{
  "crop_scale_min": 0.3,
  "color_jitter": 0.4,
  "method": "simclr",
  "kernel_size": 3,
  "stem": "deep",
  "projector_out": 256,
  "optimizer": "adamw",
  "lr": 0.0034,
  "steps": 20300,
  "batch_size": 256,
  "decay_fraction": 0.2,
  "weight_decay": 0.02
}
Rows from block 5, named by matrix and row number. Rows with one number belong to one channel. Each number is 128 + 24 x the weight over its row's rms, rounded and kept within 0 to 255. All counts start at 0. Numbers have three digits each. After the name is the row's rms in percent of the matrix's.
# convs0: first 3x3 conv (model.blocks.5.convs.0.weight, 192x192x3x3), inputs 120-134, a 3x3 kernel for each
# convs1: second 3x3 conv (model.blocks.5.convs.1.weight, 192x192x3x3, transposed), outputs 120-134, a 3x3 kernel for each
convs0.48 102:119128143114125140122131147138151126124134107130135104138152145122140140130138121101107100113137101121132111170159113130115133128127175132129143152143148154142146124142154129158168119135148153140152145130174145135180155143161135093160152125157141131133138154145139148150138109112125122115117116135113122129114112127129125125138158152143159146136139136133116122138113129144132138157155167129108113145103119
convs0.49 100:095103147107126149142152154158134092181165119126115081099131119168192162110149107115146095149152135078096086120135145121148141113135122116100129141130160150116138069090133068107158130147187114103111098142104117160129127116125123118118120117139120127133114114138122128130081098143141149177156166155120111114123117110137112108133113100134140127154160141120115122105110120122126148144108064175157161161133132
convs0.50 100:125114114115100092127115114141150139166175165139149130128130118129129122123124113099112110099108109093100105096097120115113132109113134127125118117113106130125130118115112137150139133139140129111114159128108164138108135120122137119126144128131110111118105108112101102108174193162144148125132134118126125127132135125142141134132117119113103102114099100133129128120111114129122120151141151154145156140128126
convs0.51 098:130141143116105117113091102084112126094131145124141155112097144109070103122095112120111139118110146130094120151134132130123143135145131125150144129123104138115095140158140148147099147110058135116107167144109141128104119107090127132084105099071163139148124072121129081113173132125133070097118100139138135116125107082129109082148133121133101092133120106139138120149149130140133122137135135138116106154125128
convs0.52 104:122134117101121095112122112136110129119102120132130139145105159116089137156122153117125091114123086127108104121129124137149119096125119153151153105101110128120132155151149138070126151115139133143133122074095134104101137137144132100130147154144112118102096153093071089087094097103137210144114166147144142124150120123134138121127127129133133133183182175119132136120115127129134131133143142106119110103132115
convs0.53 105:144136140139134138122115123164163156149146132127121114133148138128140139122125119104118121106112112110112113110042080095052068119106093144144143147148150122129132128133127118129125119123125120125153069078131064071111139147153113119131107104111085062088069061089091096102129129121136129150126116150146147139127132133123128131120139143120123125099093093129126136119109137123121140159163172142151149121135119
convs0.54 100:138128141124110132144135142089135143101139137100138142097112144094100129104118136131125142115132175091109154173140179158113174115087156109126144116129142138155148159149148116108130131125130135138114152144096127138118084134110097141091084140124128127168091124189081094134147144116152149115135147131125136140114108113120124126060085147050092162067106147134137126129128118133137132086108151092119144111121155
convs0.55 103:114139126120143133132150139109132124104115111114122128094122119093143141107122101112132121138145123131132122143138129123067108115116151143153162168163173171149165129144147105121130101104121104085143076046124091076144142134144145119135136115130121133132135153141131154153140152129156174130140148131146148144139135138144128133110142128149182156147163139139131129140124133147140137134140142116143113128138110
convs0.56 103:100097125151141168146134155093078092113113108116132114147142147129138159105123145139150141107097102095083094129132119142155140142172178097083108144147149184213192113087124107080122125126143132128104106091085098101116119095117119100132125109140102105087131141128149151148120131111158172158144141149120103129136124138143142136125128115121131116144165146136131141134123138131121114113116102107110104147174159
convs0.57 100:159161166130111144116098124124111114119116117117119113099117125098130141102109115147149163091075103134145123174180174111079079116107109118126117114126128112107125137121135127118132139133137092093102111120109098084092138143128138156138128113131156156143110088111128122121171173161169139166172129145130137131099108118093092107084086083148163142146166148112110112113104116117105111091093078096134102124130127
convs0.58 102:129119131142144148121113124140145146139128120132124125136132118136119108132116112095100090139155139101086087103104129119131134112109090078089107099103119112114124103106113125123131118089108109085109168123125160137136153153152125125135103099113148140155124116129115114106130092114124096109153173145126119123127109128125102117095080089139121122134125124108115136124127151128123145086099092073052060122120128
convs0.59 103:118109121137123140143131145100074110104087115128126133125110166103088152105105152142148127158169156138124134127164128143189138130127150105092099110112109122133116139109147105062117130123125171142134141098103123099116152096153139099154163173161107125099132149117125099154080117104136163117143113129143118138137128155132147145161184150140168133109131103132116126126093128137115127121123109106144108114143108
convs0.60 104:143157158125116142146146156123107107127134122113116109140101135111072104126103126131130126119082108169167158109127107159184136096104132133133153120100138150143160139120142118051114157148158113135089143181125096118115130146127124157139144156163118110117120133128092094114122100141127153129089121122141158158139139157130137140133136139119125128136146134126138141123116128130134129134151138102151116092134105
convs0.61 102:132144138144136144131095124130120132121115124142136139139108109145153149144119087123117116119100119148165153152152139171115119155118142102106113118130122128117113111105104113103105139139138131129120109115107136150134133122119121126117174182176104111116160174143108084112131147132150155123150104128131124125121129127133139137118130119175208179129121132144135133146132139148146140129120112149188157136149123
convs0.62 095:119101121131102117147132129112114111106114119110124131094138147099137135087116122105096105127124119094094084123117098135130106125120100116094115118092112140124128123125129108113125098105119110127136099115141121127154101100130096101141115115149104085091132083076168136111133124123149114103161129111133135149126117142138133134124121106119110099123123108133135125135141139136144144115110076122121075138135107
convs0.63 102:125109125117102125172175171136119133120114117117121124100113116131140131110122129118122128137144150111115113140119106121119156118148168145132126107093095119121117151143136142134135119118121083081077092114092127121101161158141131120109125098108125119127103100122125139131144119118149115127154143146128130119121116119136120124094110100120151127121140131140132141132130137144136143106114099110124124150155154
convs0.64 098:124124171107074159158140181089105101108139126097128114103142156116148161100101112104100130150131148145151129148115089142098099146124111105099136132119154179177182106101136083090130110117145114145142101145143124128159106135137113146154119113154127117139097043111133104123142147156133100138131085126122132135112120135133125133114122114128141131123132130125138149126137155139143152104117082138171120133135121
convs0.65 104:151120104166089065145112101091127169061127191101145179130176170109154164118185169123117107132137133108136148153166138154167102138138121132119120139112113128118124155139135103132191123136175083117113075120115104105111138126107137130127131112123132137123191118040146144111102149146166131071127139128131136146116125159143138135133142164092120169104133173155136129142118113137127116120134139083130143117133130
convs0.66 097:139119126145120144139125147141135138136138127104128117159145156105091105114124126152151147106098094125124119144135123140171142155153136144115108120109107118118116118109127122117116128146132125125137111133111127175107131104113093050087130129119108120114136146133112082103107130111108094114109040107154142144144142137147152128133138128125138124150169155133120124137112120125112104177170156123140118114140108
convs0.67 093:143118145125120128134117136128146129157169175142165133164164114192168141176152116122154126145141157109117122100135118118126142127141152174169177142142149155152162153142140154144133143109120133146124143154121135130106152167137146169146133155127147150151138135137129131139135143101132130095145134109123115129124120129129116127150147142150143133163157148143121127142138131139133132131119128177147179167163155
convs0.68 100:121131136100119140117134155119123122113122124125122130098121161073090124104109129172114076119142142128092062148157133105040098124136147099113138098118149096110147128118129108094130141115135149139119198141072164141113124114142096102133095114142146147141142110100134115109120132132188140086182168129108123158129125160145161181129129159194109084166148161124117120115122124113118127117136163119113096104106127
convs0.69 103:117091107121082113143121137145145138150143145114109102116122101131140126121116100111115104111109114132136121154134145092069123098155198096070079115085092150142155117116106134149146129139142124109097113106112106099114134140117146157137135126136105101110070055078134131142130133124145126131127084130110120114119129122121112122127133125142150142105099107115112121127133139142144147114115105137143131118109111
convs0.70 098:106114112105113116108119129128141156114114122119114115128095173099065148113090148142113140112075135113096127143141089173133088143101083090093105099097111109112135119127141096088107112086098115132083128157082126128085108115109112123106105110117138131127136115121128114124134121115158137103158144111120136142120138132137144130073098094104143128118146129127141147126153162118142157143143130114127102155152120
convs1.48 115:131137134139154137148147145130118128113101114108094113145120137146097122118090139117126141125117127087050081162127131115050102095068114145151144137134132141127143145153168141138168142144162127095120133056115124122125165124123146070113122095128098089098071079083090062083109103104102110108111136129118116127101077121105083127125131133119124128124129126129123117151154142126116111150153154104077113114117122
convs1.49 120:159136158130092122131109127120119146075090119149159178159098158092037101154099159157115135111097112148174164140118110094103097141150175115103141109068113166152161133100126119105128148153170134116121131124116156131174143128153099089117142133156166132148133085121170146158130122126127101129126109146148132137111104104151152150125108159099091135138134155139115100133119121109093100138128152109103094178158136
convs1.50 092:132116118133123123144146142087102105106112115127134131093092105096074088113102105099100114129134127156154149146150141142077107109085107170153152176152139168156137100117100105123117115136137125119099141139110136143113110102088117103097122115103119110115102087117111105123134122126113096110109093095130129132157146149155145143107084104093055080109078088176192157185211181169199174112116100106107097114120103
convs1.51 066:147141153127098110153147134163145121172144134137121129129127153118100165099115134121145118120138093108124092130118138112089138088107160115133165120122142129138129151151143154118111148118119132099107124105151134109096133130125115123148116120133094102139108083134127147159161146119157128135149148137148114117134083122110090126148142135130099100146140132141137123149137131176164147119089086139123135105119099
convs1.52 116:118118115135144135140148142124133113121134110097111103082101118095115120097113116125114129147136140112109125127081105112126133142149123113111117110112109132137128106098126097074118144136156142107137156095129151125144136137153129116129143131130127124120134159141128139143175185164178194177150161135126132147138126152139131141113123124118130119117129113106101110118140136134140130147168145165171164190196178
convs1.53 107:114111121100094112106091112126114118131121125124118123141164116148162122131152140136149160151151157140122128147136138120069117122123150098079096085058081099075095139136130141137137127120120122157153139183167135166148122161157126163157122140133127118131097056095147109139132123127114101109122107109135163143151174152141151143135147146129133138123110118146171148146173156151180159109141128110137131136158155
convs1.54 110:148132110149108093153119101113133121120146145116140141123138131111090126106101120145139102105105097089106139107098135086078124103114136134121121148121127142118122135137118111104101122117110123137129111152166133150150116150147086139175102135159143123114173132094159148122105109122141112119150117106105108108099102101113134126191155113205157105191150107111120164114108156132111158127139105138142088149145100
convs1.55 097:116119123105142142106134128128143107119129108122131118130192153187210147141161143142115144116069104124105140163131098140021102120079120128112119126139139122126129150154136149151137145156132170131150163144164156160147147132134137148147129144142086075098062033090115100122126128134086125142092117128141164146150161148149164153126142128155166161143166161102077094118109119129129119123154146172180181131160150
convs1.56 099:120134135142148145156161157128127121136136122161165144127119128115119141130155172106083098125097128140141147142133129132104129149131157114121122125130131136133132158145163129112143131125153136133122134061100137107120129110099105053071111088092108124111092098108105091098120120125130156163165205187164184166147136158147128151108123116120127119130146135167149149164156153139129123161169152145124126135125120
convs1.57 095:154135131170165172161169166133144140131120133144139132168174148132135147120133148160165163180102129206191213117118127140136158134159161116105121148139147130135128123127144162151168143163163144125105157196175141158131126094100145167152129177155115122132117095121134143135091103107116097104118094104129126129140136141157167158160179174153166170131144138135122134143120117125106104126120124180204188154185162
convs1.58 106:114111107102090091147157141137149155110104121126116123130122151123098112145119114144156151129156131106128121125143105136130105152145153128126116143141115136149114163177159136139136117105099091087084093097094109140121110124090108122081132164125125125125160137152152149146110119117115085111117096113135123124127117107150157140135112124107088115123124130142134121125113114161143126120101117100082096132122112
convs1.59 099:140142149151152151156157156137133127134130130122129124117118132053052119071083136135143150128114132116110123179141143106095122140145128121135129138141135128128126146150151140130137118103123153175156154131139170139150157173160162129129150109121149149153115143138147158142126110141148166181173194184149160152132135143131094132140172159156184159157176155131107111115117114120133123142162157161180154153156161
convs1.60 109:121107109124100106125116126115121122149162140114119112098103107112128139109113126116128116108062101103100120152134151157194181147166123128122127119114113133125121146140147112101132135131145116130131147210177140173143111112121141181138122135114120112116125123116139135127149145149124115133121126103110103109122123122130132131134133125127120114116108113113100107125126117121114125137136109173189152150151126
convs1.61 114:138112133136139150149160153151149151136117129135122146110156151174178146186166141146169155139055080125100123115115092125148145120146108154155137142143133129127124147148147161156134132130129126154109141187143126149125127143133113118106126125122103080099124121124161171154110094109090073087152147152132143130162170142160166148076073097123128146160162158144136141158150138144128120074084089124143145123145127
convs1.62 090:131133164096100146111114151134137124150138132155148137124093094125092111140123131165171181149117159142112151170151145152102130142123157145135163158129164151131153159154146148129134148149155135116120143117116137144129125123100144126094144147115176189206152130193177166185119130168113119174138134173141150141143131135160156153133137156132127155131141161121113118131130140131129130119129144121133146146172161
convs1.63 110:143142135155152146115128129142133122108090098105080092137147158116133169125140149141140148125127142135130127092114102123137141130149149103089099125122137123142129144143143119104116099092093105099098119128103123141129147158140111111099139158139131150147141151155111125142109119114087085098122119128181189163143140135133144131155152134133119120149150137140148149128133136107105103150152160200208205187188181
convs1.64 076:161142158127086127124100126122136111115126110159168124127102107129140137159176144160170158128083139099078134162154140160098129155141159128120142119105135134125154133128138129131154148170192141098110145179147142168126127103122136146137117151130129137159108055113154116145072070077086088142132159195121124131106132137158188160098135144105128149121154153142116140119090118107085099110090108124144139158174161
convs1.65 116:129130143119102158121123174096110095065081083077083068138096120109034098113080125177129100178119142148105156126101124097088119107097114129123135131114142121118132122118132097097122120134144133133126194176113163147108104122133145150149123134123137159145137162189139153144112140159119112156125119138128103111155114092179142100143140125126102088123097087109095122100095129120109137136143147116144141148142130
convs1.66 115:109084097101074087136122130122133120121128125108108099140141130070070109088075107094087086130109102134141157129125116091092088128132120093076086107079091129111120112119120118121125117118131132179147124141142142117138149166165141124150106079098131113128123118109135139142134096143150156166191204184144166152172198186121118137116121113118116112124128128135092115131109133134141114130134138121125125119110123
convs1.67 134:103098110098089098124109121109112114100104107116113120106104113092096098110109130107071109080062086122089123118105122118085107120093119124099120105080098125105122116113122122118122132128143126106121124108124133119139142117136134111127146126143119079114099071092128097121124105117107084097093075083129119123132122126132121134125105116121103109126107116142136148136133143125118136104091103097092091130116130
convs1.68 101:156120111153102098138100107140135124139127109131103083080145157105177151142147098151148143151144114092086140147107128122140227135151142168134100172137096150137120187149112174131127170159140129095108083091177154127141174123086167127135116110132128102104130100103155141128096108144095101150127134152144099119114070115132123133133135147125079087145125104150135139149122143170134137117099101076067104111086079
convs1.69 102:199191191141105137099075110099096106117110115144143142081100122096138131133161147115132141142132129132139141132150119176112109113096100156142165121095127125109124116119132119117124122131128120127124108151128114135121136128132127146139124142126150143150141090145132123139123096109090070099136132147127121112131129126136152136131137123121116118160159158149161144137148130126135117086079088142160146149167142
convs1.70 060:164137124159114123156140115146145127140127124127113119137151102161134142134113129147132123140093107127092132139091109100074107112125126122121143116078122124076102138159198141143177149148161150161145149170148115122091123152143125157156143162135123158149117138143119149136116119167135120191139105119130155165128152163108145134112120149146131176107111144160112156153101133158107121079095114106123150077089102