Rows from block 2 of a small self-supervised image encoder, named by matrix and row number. Rows with one number belong to one channel. Each number is 128 + 24 x the weight over its row's rms, rounded and kept within 0 to 255. All counts start at 0.
After each channel's rows are labels from the 100 images, of 14848, where the channel reaches its highest value: "patch colour" is the nearest of a few named colours to the mean colour under the peak. Only what is clearly more common there than usual is listed. The data: regions of photos with short descriptions (Visual Genome).
# convs0: first 3x3 conv, stride 2 (model.blocks.2.convs.0.weight, 192x96x3x3, each kernel summed), inputs 0-95
# convs1: second 3x3 conv (model.blocks.2.convs.1.weight, 192x192x3x3, transposed, each kernel summed), outputs 0-191

convs0.103 [148 116 106 148 149 133 138 151 127 142  82 134 105 148 122  98 117 138 137 143 123 112 131 184 127 132 131 178 146 120 119 132 162 147 114 142 145 144 119 146 116 134 133 148 140 168 126 126 109 139 104 148 145 156 137 114 111 107 158 126  88 145 161 122 141 145 130  80 135 111 144 159 162 105 165 133 147 131 129 125 123 187 155 126 113 146 161 143 106  94 105 150 126 104 147  20]
convs1.103 [122  92 107 107  97 118 136 110 124 107 118 151 127 133 126  77 122 153 123 153 128 124  20 143 151 124 133 154 107 105  99 134 102 125 133  77 125 111 163  99 103  70  94 138 147 115 143 139 123 130 113 186 114 165 126 135 150 151 120 126 138 116 118 121 132 159 121 123 117 136 123 108 122  97 124 124 102 123 121 125 100 125  97 153 157 111  95 155 109  44 127  87 116 107 131 111 125 152 141 146 118 152 123 121 116 128 150  80 172 138 125 142 144 122 126 137 136  80 127  85 118 117 160 137 139  77 139 145 119 113  66 143 113  98 120  80 101  92 130 123 129  94 118 114 117  84 115  91 120 142  84 111 106 137 121 105 161 137 129 105 151 143 127 144 133 124 121 147 104 171  67 123 123 124 155 129 113  98 109 139 121  90 126 153 127 155 134 120 136 126 113 118]
patch colour: black

convs0.56 [128 113  95  98 182 145 148 133 141 116 106 117 115 125 162  59 100 157 107  94 187 110 126 131 126 142 162 175 135  91 165 104 142 132 123 133 161 112 148 137 135 140 150  97 135 102 164 116 133 154 159 127 118 137 113 148 116 111 155  97 102 135 122 130 129  96 134 107  98 133 159 124 183 138 119 129 166 127 144 114 137 104 110 116 114 126 173 134 126 126 114 152 134  70 157 111]
convs1.56 [ 86 131 118  98 114 149 134 129 117 135 130  89  98 131 115  76  97  67  88 168 122 153 105 119 175 129 151 128 125  78 125 127 124 118 138 117 116 148 137 113 138 142  93 134 151 128  86 114 132 114 113  94  64 139 146 144 125 138  91 106 141 130 131 120 131 136 135 107 123 147 110 102 152  79 164 155 108 128 155 137 115 134 128 136 172 130 112 124 135  69 133 120 134 133 184 131 149 126 148 145 122 136  85 114 133 146 171 131 130 106  93 127 131 118 153 167 121  80 107  97 143 111 136 140 144 131 132 164 153 134  63 146 160 132 144 102 126 132 139 128 137 112 107 131 105  82 139 136  98 138  76 135 118 112  76 111 206  92 131 142 101 167 144 122 111 121 117 131  84 148 120  95 110 134 121 129 139 160 127  85 140  78 108 130 135 159 135 128 124 136 101 142]
patch colour: grey

convs0.47 [137 181 125 149 134 167 146 110 101 123 160 113 106 143 131 153 113 122 114 130 133 107 133 113 165 116 140 124 116 167 143 129 133 143 125 117 133 118 156 148 100 141 132 132  89 177 116 113 148 165 122 103 103 172 113 116 200  87 166 127 127 118 151 132 137 137 118  99 107 120  93 139 106 107 135  70  83 109  87 143 179 147 125 112 119 150 110 128  78 109 166 120 142 131 113 133]
convs1.47 [ 89 161  94 134 156 168 136 102 146 128 119 116  88 156 127 145  96 145 138 109 155 108 125 117 128 110 133  83 112 136 142 124 115 146 126 113 108 126 125 109 122 132 113 121  96 147 117 126 120  93  28 148 146 133 157 126 111 142  98 102 139  71 144  78 145 124 107 145  49 153 100 152 116 180 107 115 103 141  72 127 164 164 118 136 131 151 155 161  93 145 139 116 125 106 151 130 153 115 145 134 130 109 119 125 117 116 115 140 135 142 125 131 100 139 125 147 136 132 154 137 123 154 130 125 122 117  35 121 111 124 142 112  94 112 107 159  90 119 116  88 150 112 143 120 123 157  88 122 121 115 157 122 166 145 101 111  83 108 134 143 125 114  90 157 145 127 160 157 127 135 126 126 136 152 144 126 128 114 123 103 131 135 125 137 135  64 140 105 103 105 142  82]
patch colour: grey

convs0.169 [127 126  97 147 112 127 186 127 112 132 125 107 121 135 124 112 115 125 127 111 117 132 123 134 119 176 141 134 128 127 146 117 141 118 129  74 132 119 151 112 119 127 121 101 217 134 114 128 103 116 117 133 123 160 123 120 122  86 135  81   6 148 143 180 131 114 138 105 118 106 103 151 112 115 139 127 119 122 128 116 145 127 123 118 130 126 179 130 135 145 121 116 139 142 153 105]
convs1.169 [ 70 123 129 116 128 135 147 149 117 139 131 146 140 144 148 121 116 138 119 128 123 134  94 129 124 134 125 150 110 106 136 134 129 119 131 135 125 148 152 175 120 115 140 117  80 138 153 140 143 147 119 127 145 114   0 132 105 135 116 117 131 131 125 100 122  96 147 125 136 121 115 137 132 131 107 133 116 122 124 116 133 147 107 107 139 109 138 117 138 101 139 115 121 123 125 125 143 115 128 134 143 217 121 114 123 138 128 137 140 155 137   9 137 120 112 126 143  73  87  49 160 125 126 136 124 134 140 133 122 122 139 129 113 118 125 145 143 129 123 127 121  94 106 138 129  90 160  92 129 119  48 121 110 166 149 130 170 137 138 135 146 127 135 146 142 135 108 102 123 136 133 119 147 147 140 135 106 108 130 131  92 117 114 141 133 172 102 143 140 118 162 125]
patch colour: black

convs0.6 [127  94 132  98 101 110 112 124 119 140 161 125 148 135 139 134 153 143 117 103 111 179 148 114 145 124 157  87 142 184 152  92 103 127 171 124 120 128 128 107 116 146 139 141 126 177 119 102 150 111 143 149 105 127 131 129 126 123 107 115 139 106 113 142 150 100 145 111 131 119  91 109  93  91 121 151  78 154  97 182 109 133  96 136 115 142 120 147 202 175 101 120 149 151 113 105]
convs1.6 [139 117 128 137 173 146 131 113 116 179 117 106 110 122 150 156 107 137 112 114 100 135 108 108 117  85 137 107 117 123 151 134 113 131 142 115 111 153 141 115 133 144  86 154 113 153 117 138 142 131  40 100 147 109 129 120 155 116  89 145 103  46  80 116 149  88 125 145 120  97 121 168 106 184 102 102 108 128 122 125 106 148 121 117 172 132 141 136  95 127 135 116 133 142 106 132 139 159 109 116 135 127 100 138 118 117 116 110 161  87 133 123 108 120  95 134 153 111 130 131 115 127 108 139 115 154  95 158 100 130 164  67  42 121 123 172 116 126 108 128 132 138 113 103 111 156  86 107 148 113 104 109 132 147  88  98  89 115 123 142 137 109 102 132 150 114 166  99  78 132 116 117 122 151 139 118 135  95 120  75 120 132 119 127 123 114 152 156 111 112 125  91]
patch colour: grey; pink

convs0.127 [111 121 120 159 106 147 154 113  60 134  93 173 123  93 128 108 185 135 123 136 158  89 138 128 102 135 114 144 145 110 176 122 145 106  93 130 139 146 106 141 125 133 154 108 146 123 141 123 142 152 131 107 127 107 140 105 128 144  55 170 112 126 145 139 167 143 114 141 116 127 122 116 111 128  93 125 136 139 114 165  75 107 161 119 144 123 125 162  72  87 138 119 136 154 123 139]
convs1.127 [119 107 136 121  82 136 147 128 112 124 121 114 114 142  97 100 122  82  97 122 151  81 114 120 115  48 119 142  99  44 122 130 135 142 122 151 123 127 151 157 151 119 109  94 132 134 117 103 115 134 151 127 102 125 135 130 157 116 165 120 139 147  89 156 115 123 138 103 132 146 173 119 156 132 135 139 131 114  99 127 150 159 120 114 127 148  65 126 136 183 126 184 116 112 125 106 117 171 173 136 145 137  88 110 121 133 112 135 155 165 125  99 156 127 113 120 116 101 136 138 114 108 108 142 131 132 131 104 144 123  79 108  98  95 134  65 150 117 157 100  95 145 125 160 139 154 112 136 130 129 142 176 140 138 125  96 127  89 141 113 149 112 120 133 114 148 140 129 103 184 115 118  89 125 133 151 136 136 196 126 141  70 152 154 130  96 101 114 140 127 118 132]
patch colour: pink

convs0.185 [131 149 127 141 102 143 147 178  85  91 111 131 152 108 138 127 132 146 134 101  95 116 136 123 132 129 158 145 136 117 145 138 124 105 149 119 113 148 118 135 172 145 239 169 129 138 152 131 153 167 132 111 148 144 159  96 128 111 107 146 101 165 138 151 102 146 125 140 167 132  87 119 124 117 105 131 136  98 138 127 109 142  96 160 123 124 156 154 149 140 136 179 135 121 113 146]
convs1.185 [113 132 112 158  85  96 116 114 128  93 103 120 118  75 123 110  91 131  32 159 119 106 133 112 143 134 145  93 124 123 100 120 142 115 130 147 119 117 134 140 156 110 158 124 152 115 126 105 132  64 143  97 147  99 115 131 134  78  80 132 124 135 132 135 126 141 111 121 132 137 115 139 135  87 131 137 114 143 108 127 173  30 163 118 110 120  71 134 112 106 131  90 135  95 109 122 152 133 106 123 154 126  98 135 149 127 124 115 117 118 126 123 111 121 118 164 115 116 117 168 119 115 105 128 140 139 114 108 191 170 122 123  95 105 117 102 119 129 106 123 128 111 152  95 130 153 158 110 106 177 117 153 187 132  96 120 129 128 126 164 150 112 122 119 116 167 113 132 113 157 132  94  49 131 110 110 119 134 123 143 121 111 117 142 121 118 132 146 103 124 101 135]
patch colour: pink

convs0.65 [140 112 114 132 151 140 119 119 146 111  94 128  54 113 162 142 145 147  86  91 180 172 124 117 113 107 151 115 119 189 151  98 110 157 213  94 118 139 132 130 123 137 130 106 137 132 126 114 130 101 122 131 134 132 119 116 175 147 104  98 117 148 140 109 135 110  94 105 103 125 129 139  97 131 137 159 104 143 122 132 146 102 104 130 157 114  87 150 175 141 134 126 132 119 123 123]
convs1.65 [129 103 135 128 159 144 131 110 145 206 117  87 132 125 125 131 118 126 120 127  92 138 123 124 116 151 120 156 150 139 186 121 134 121 136  86 113 119 131 147 146 161 109 144 140 125 149 147 140 154  56  99 135 130 124 134 144 105  83 119  93  11  91 152 161  95 120 131 119  98  87 169 107 159 108 126  97 109  50 136 101 141 131 122 142 142 158 140 155 128 134 106 162 122 133 115 139  89 114 138 125 118 135 114 100 140 107 143 144 132 142 134 112 146 121 137 132 112 145 114 108 105 112 151 155 167  95 120 135 142 154  74 109 128 112 163 141 134 149 149 112 152 122 147 117 136 128 136 131 107 129 102  96 122  93 114  94 130 127 147 146 121 115 130 152 105 123 133 112  70 141 111 148 102 125 123  90 146 107 116  97 110 124 116 116 160 138 170  95 109 120 108]
patch colour: grey

convs0.30 [ 55 132 129 115 117 150 124 125 103 142 140 157 106 117 157 137 115 165 135 117 160 132 136 103 112  95 136 135 151 144 137 121 144 124 147 106 146  83  96 146 125 140 133 141 100 154  94  95 118 151 114 120 122  87 143 161 133 129 107 170 123 142  45 121 145 134  69 121 136  90 119 118  86 147 120 127  92 132 125 103 127  94 117 130 166  81 128 154 114 117 108 114 116 155 105 110]
convs1.30 [130 135 133 142 142 149 124  86 124 139 106 166 136 164 169 126 164 127 133 136 128  78 122 128 126 113 128 157 176 137 141 102 158 144 115 108 122 120 125 107 124 112 126 126 154 110  87 136 161 153 123 146 132 151 209 136 143 120 141 119 130 152 140 190 137  96 133 136 129 135 107 129 127 141 142 129 128 125 108 123  88 108 121 116 139 126 162 108 128 158 116 125 114 134  97 125  64 151 102 134 185 142 136 131 137 127 143 127 153 144 111 147 131 141 162 101 116 144 113 205 154 150 148 133  85 141 136 141 154 157 121 139  66 142 146 112 158 128 136 117 140 133 169 145 129 199 108 152 121 134 183 119 146 104  55 107  96  91 138 100 131 141 109 125 129 134 138 107  88 128 148 124 100 161 113  87 146 121 118 144 135 173 131 142 125 105 123 135 110  78 156 150]
patch colour: pink

convs0.13 [144 119 126 119 130 173 123 170 129 121 130 143  83 132 127 136 100 145 105 105 136 141 114 131 129 114 134  98 118 199 121 141 147  92 136  92 154 151 155  92 117  64 154 115 135 153 111 119 132 144 136  65  62  97 107 123 169 143 143 121 129 143 124 107 145 108 103 129  98 121 143 149  98 138 130 150  88 146 144 152 169 125 127 111 129 143 129 130  59 130 132 135 129 112 126 125]
convs1.13 [ 99 119 128 120 157 155 127 121 164 113 130 131 112  98 135  87 135 125 118 139 121 143 132 144 120 154 117 123 134 128 114 121 146 130 132 116 108 135 109 153 140 128 136 148 117 119 135 125 102 120  83 132 120 127 120 132 114 121 101 117 104  52 169 130 123 125 130 129  22 122 112 114 136  94 130 138 101 130  75 125 128 139 139 117 108 123 136 129 114 162 126  95 122 126 105   0  67 122 175 130 127 133 106 133 113 112 126 136 122 122 166 129 103 141 151 130 124 125 123 129 165 104 109 126 127 136  17 113 131 130 145 109 107 118 140 141 130 135 151 106 143 135 126 122 121 138  99 132 129 110 157 141  96 120 135 129  94 118 131 140 142 125 103 122 144 112 114 130 155 104 130 125 168 120 123 113 122 123 122 118 120 135 129 131 125 120 131 171  61 107 113 102]
patch colour: grey

convs0.1 [102 139 103 106 116 124 143  94  91 123 183 107 125 123 118 128 136 103 128 155 162 147 106  67 125 104 170  98 107 179 103 123 150 154 140 110 110  58 151 155 126 109 137 126 105 160 104 129 121 148 149 117  58 118 103 133 137 116 135 146 131 147 123 133 132 152 117 129 121 134  91 135  91 135 133 117  77 132 112 137 114 181 131 151 114  79 148 116 124 123 129 141 142 107 108 123]
convs1.1 [ 76 143 120  99 129 160 140 122 153  74 115 150 118 128 147  83 106 127 173 114 154  97 121 123 107  98  97 151 172 123 152 139 117 141 140 116 156 137 132  83 121  99 119 113 138 135  92 110 144 125  77 165 139 119 151 140 132 142 153 148 147 118 148  97 133 138 119 155 100 147 120 112 118 100 159 135 104 136  96 126 132 112 117  99 155 153 151 148 133 134 125 136  83 130 150 105 123 152  84 112 103 146 127 128 129 130 178 136 130 137 123 163 130 146 173  87 141 128 129 138 149 148 143 140 108 112  90 104 100 108  98 122  42 153 116 122 114 132 124 113 113 109 106 154 116 111 145 129 113 134 162  96 109 189 129 105 115  90 132 130 122 103 122 145 124 135 156 155 112 113 119 140 105 187 128 113 134 107 144 126 102 194 144 132 170  56 102 102 107 136 168 127]
patch colour: pink

convs0.60 [117 186 121 122 112 122  45 142 183 132 115 156 132 124 143 122 144 137 122  99 138 127 127 123 122 142 144 140 148 113 110 125 118 125 141 117 148 126 115 115 134 116 142 132 199 114 127 136 104 129 119 142 129 119 141  90 101 229 108 113 102 124 121  64 128 155 127 143 124 133 124 141 110 129 120 126 128 122 155 144  80 100 137 135 126 120 115 137 128  66 142 122 106 152 120 124]
convs1.60 [105 143 160 123  78 125 128 127 143 130 124 146 135  96 138 129 122 118 132 129 116 108 109 128 133 159 106 141 125 135 127 110 123 152 128 106 143  67 154 152 127 113 140 108 106 103 145 133 156 139 149 123 136 124  52 150 113 113 142 144 104 127 120  44 168  81 173 145 125 135 120 102 132 107  96 134 125 174 110 152 146 116 137  95 135 121 119 116 125  75 136 136 150 143  87 114 153  75 124 136 160 183 139 151 145 125 126 120 143 161 133  75 102 190 114 118 146 130 109 108 130 136 138 122  87 113 134 136 145 148 124 131 137 123 126 122  83 134  64 125  92  83 126 161 131  84 182 114 139 130 161 118 146 149 156 165 129 146 134 127 153 136 129 101 128 137 128  92 140 132 157 112 121  93 142 101 141 133 139 145  71 131 109 137 118 152  65 127 116 133 135 132]
patch colour: black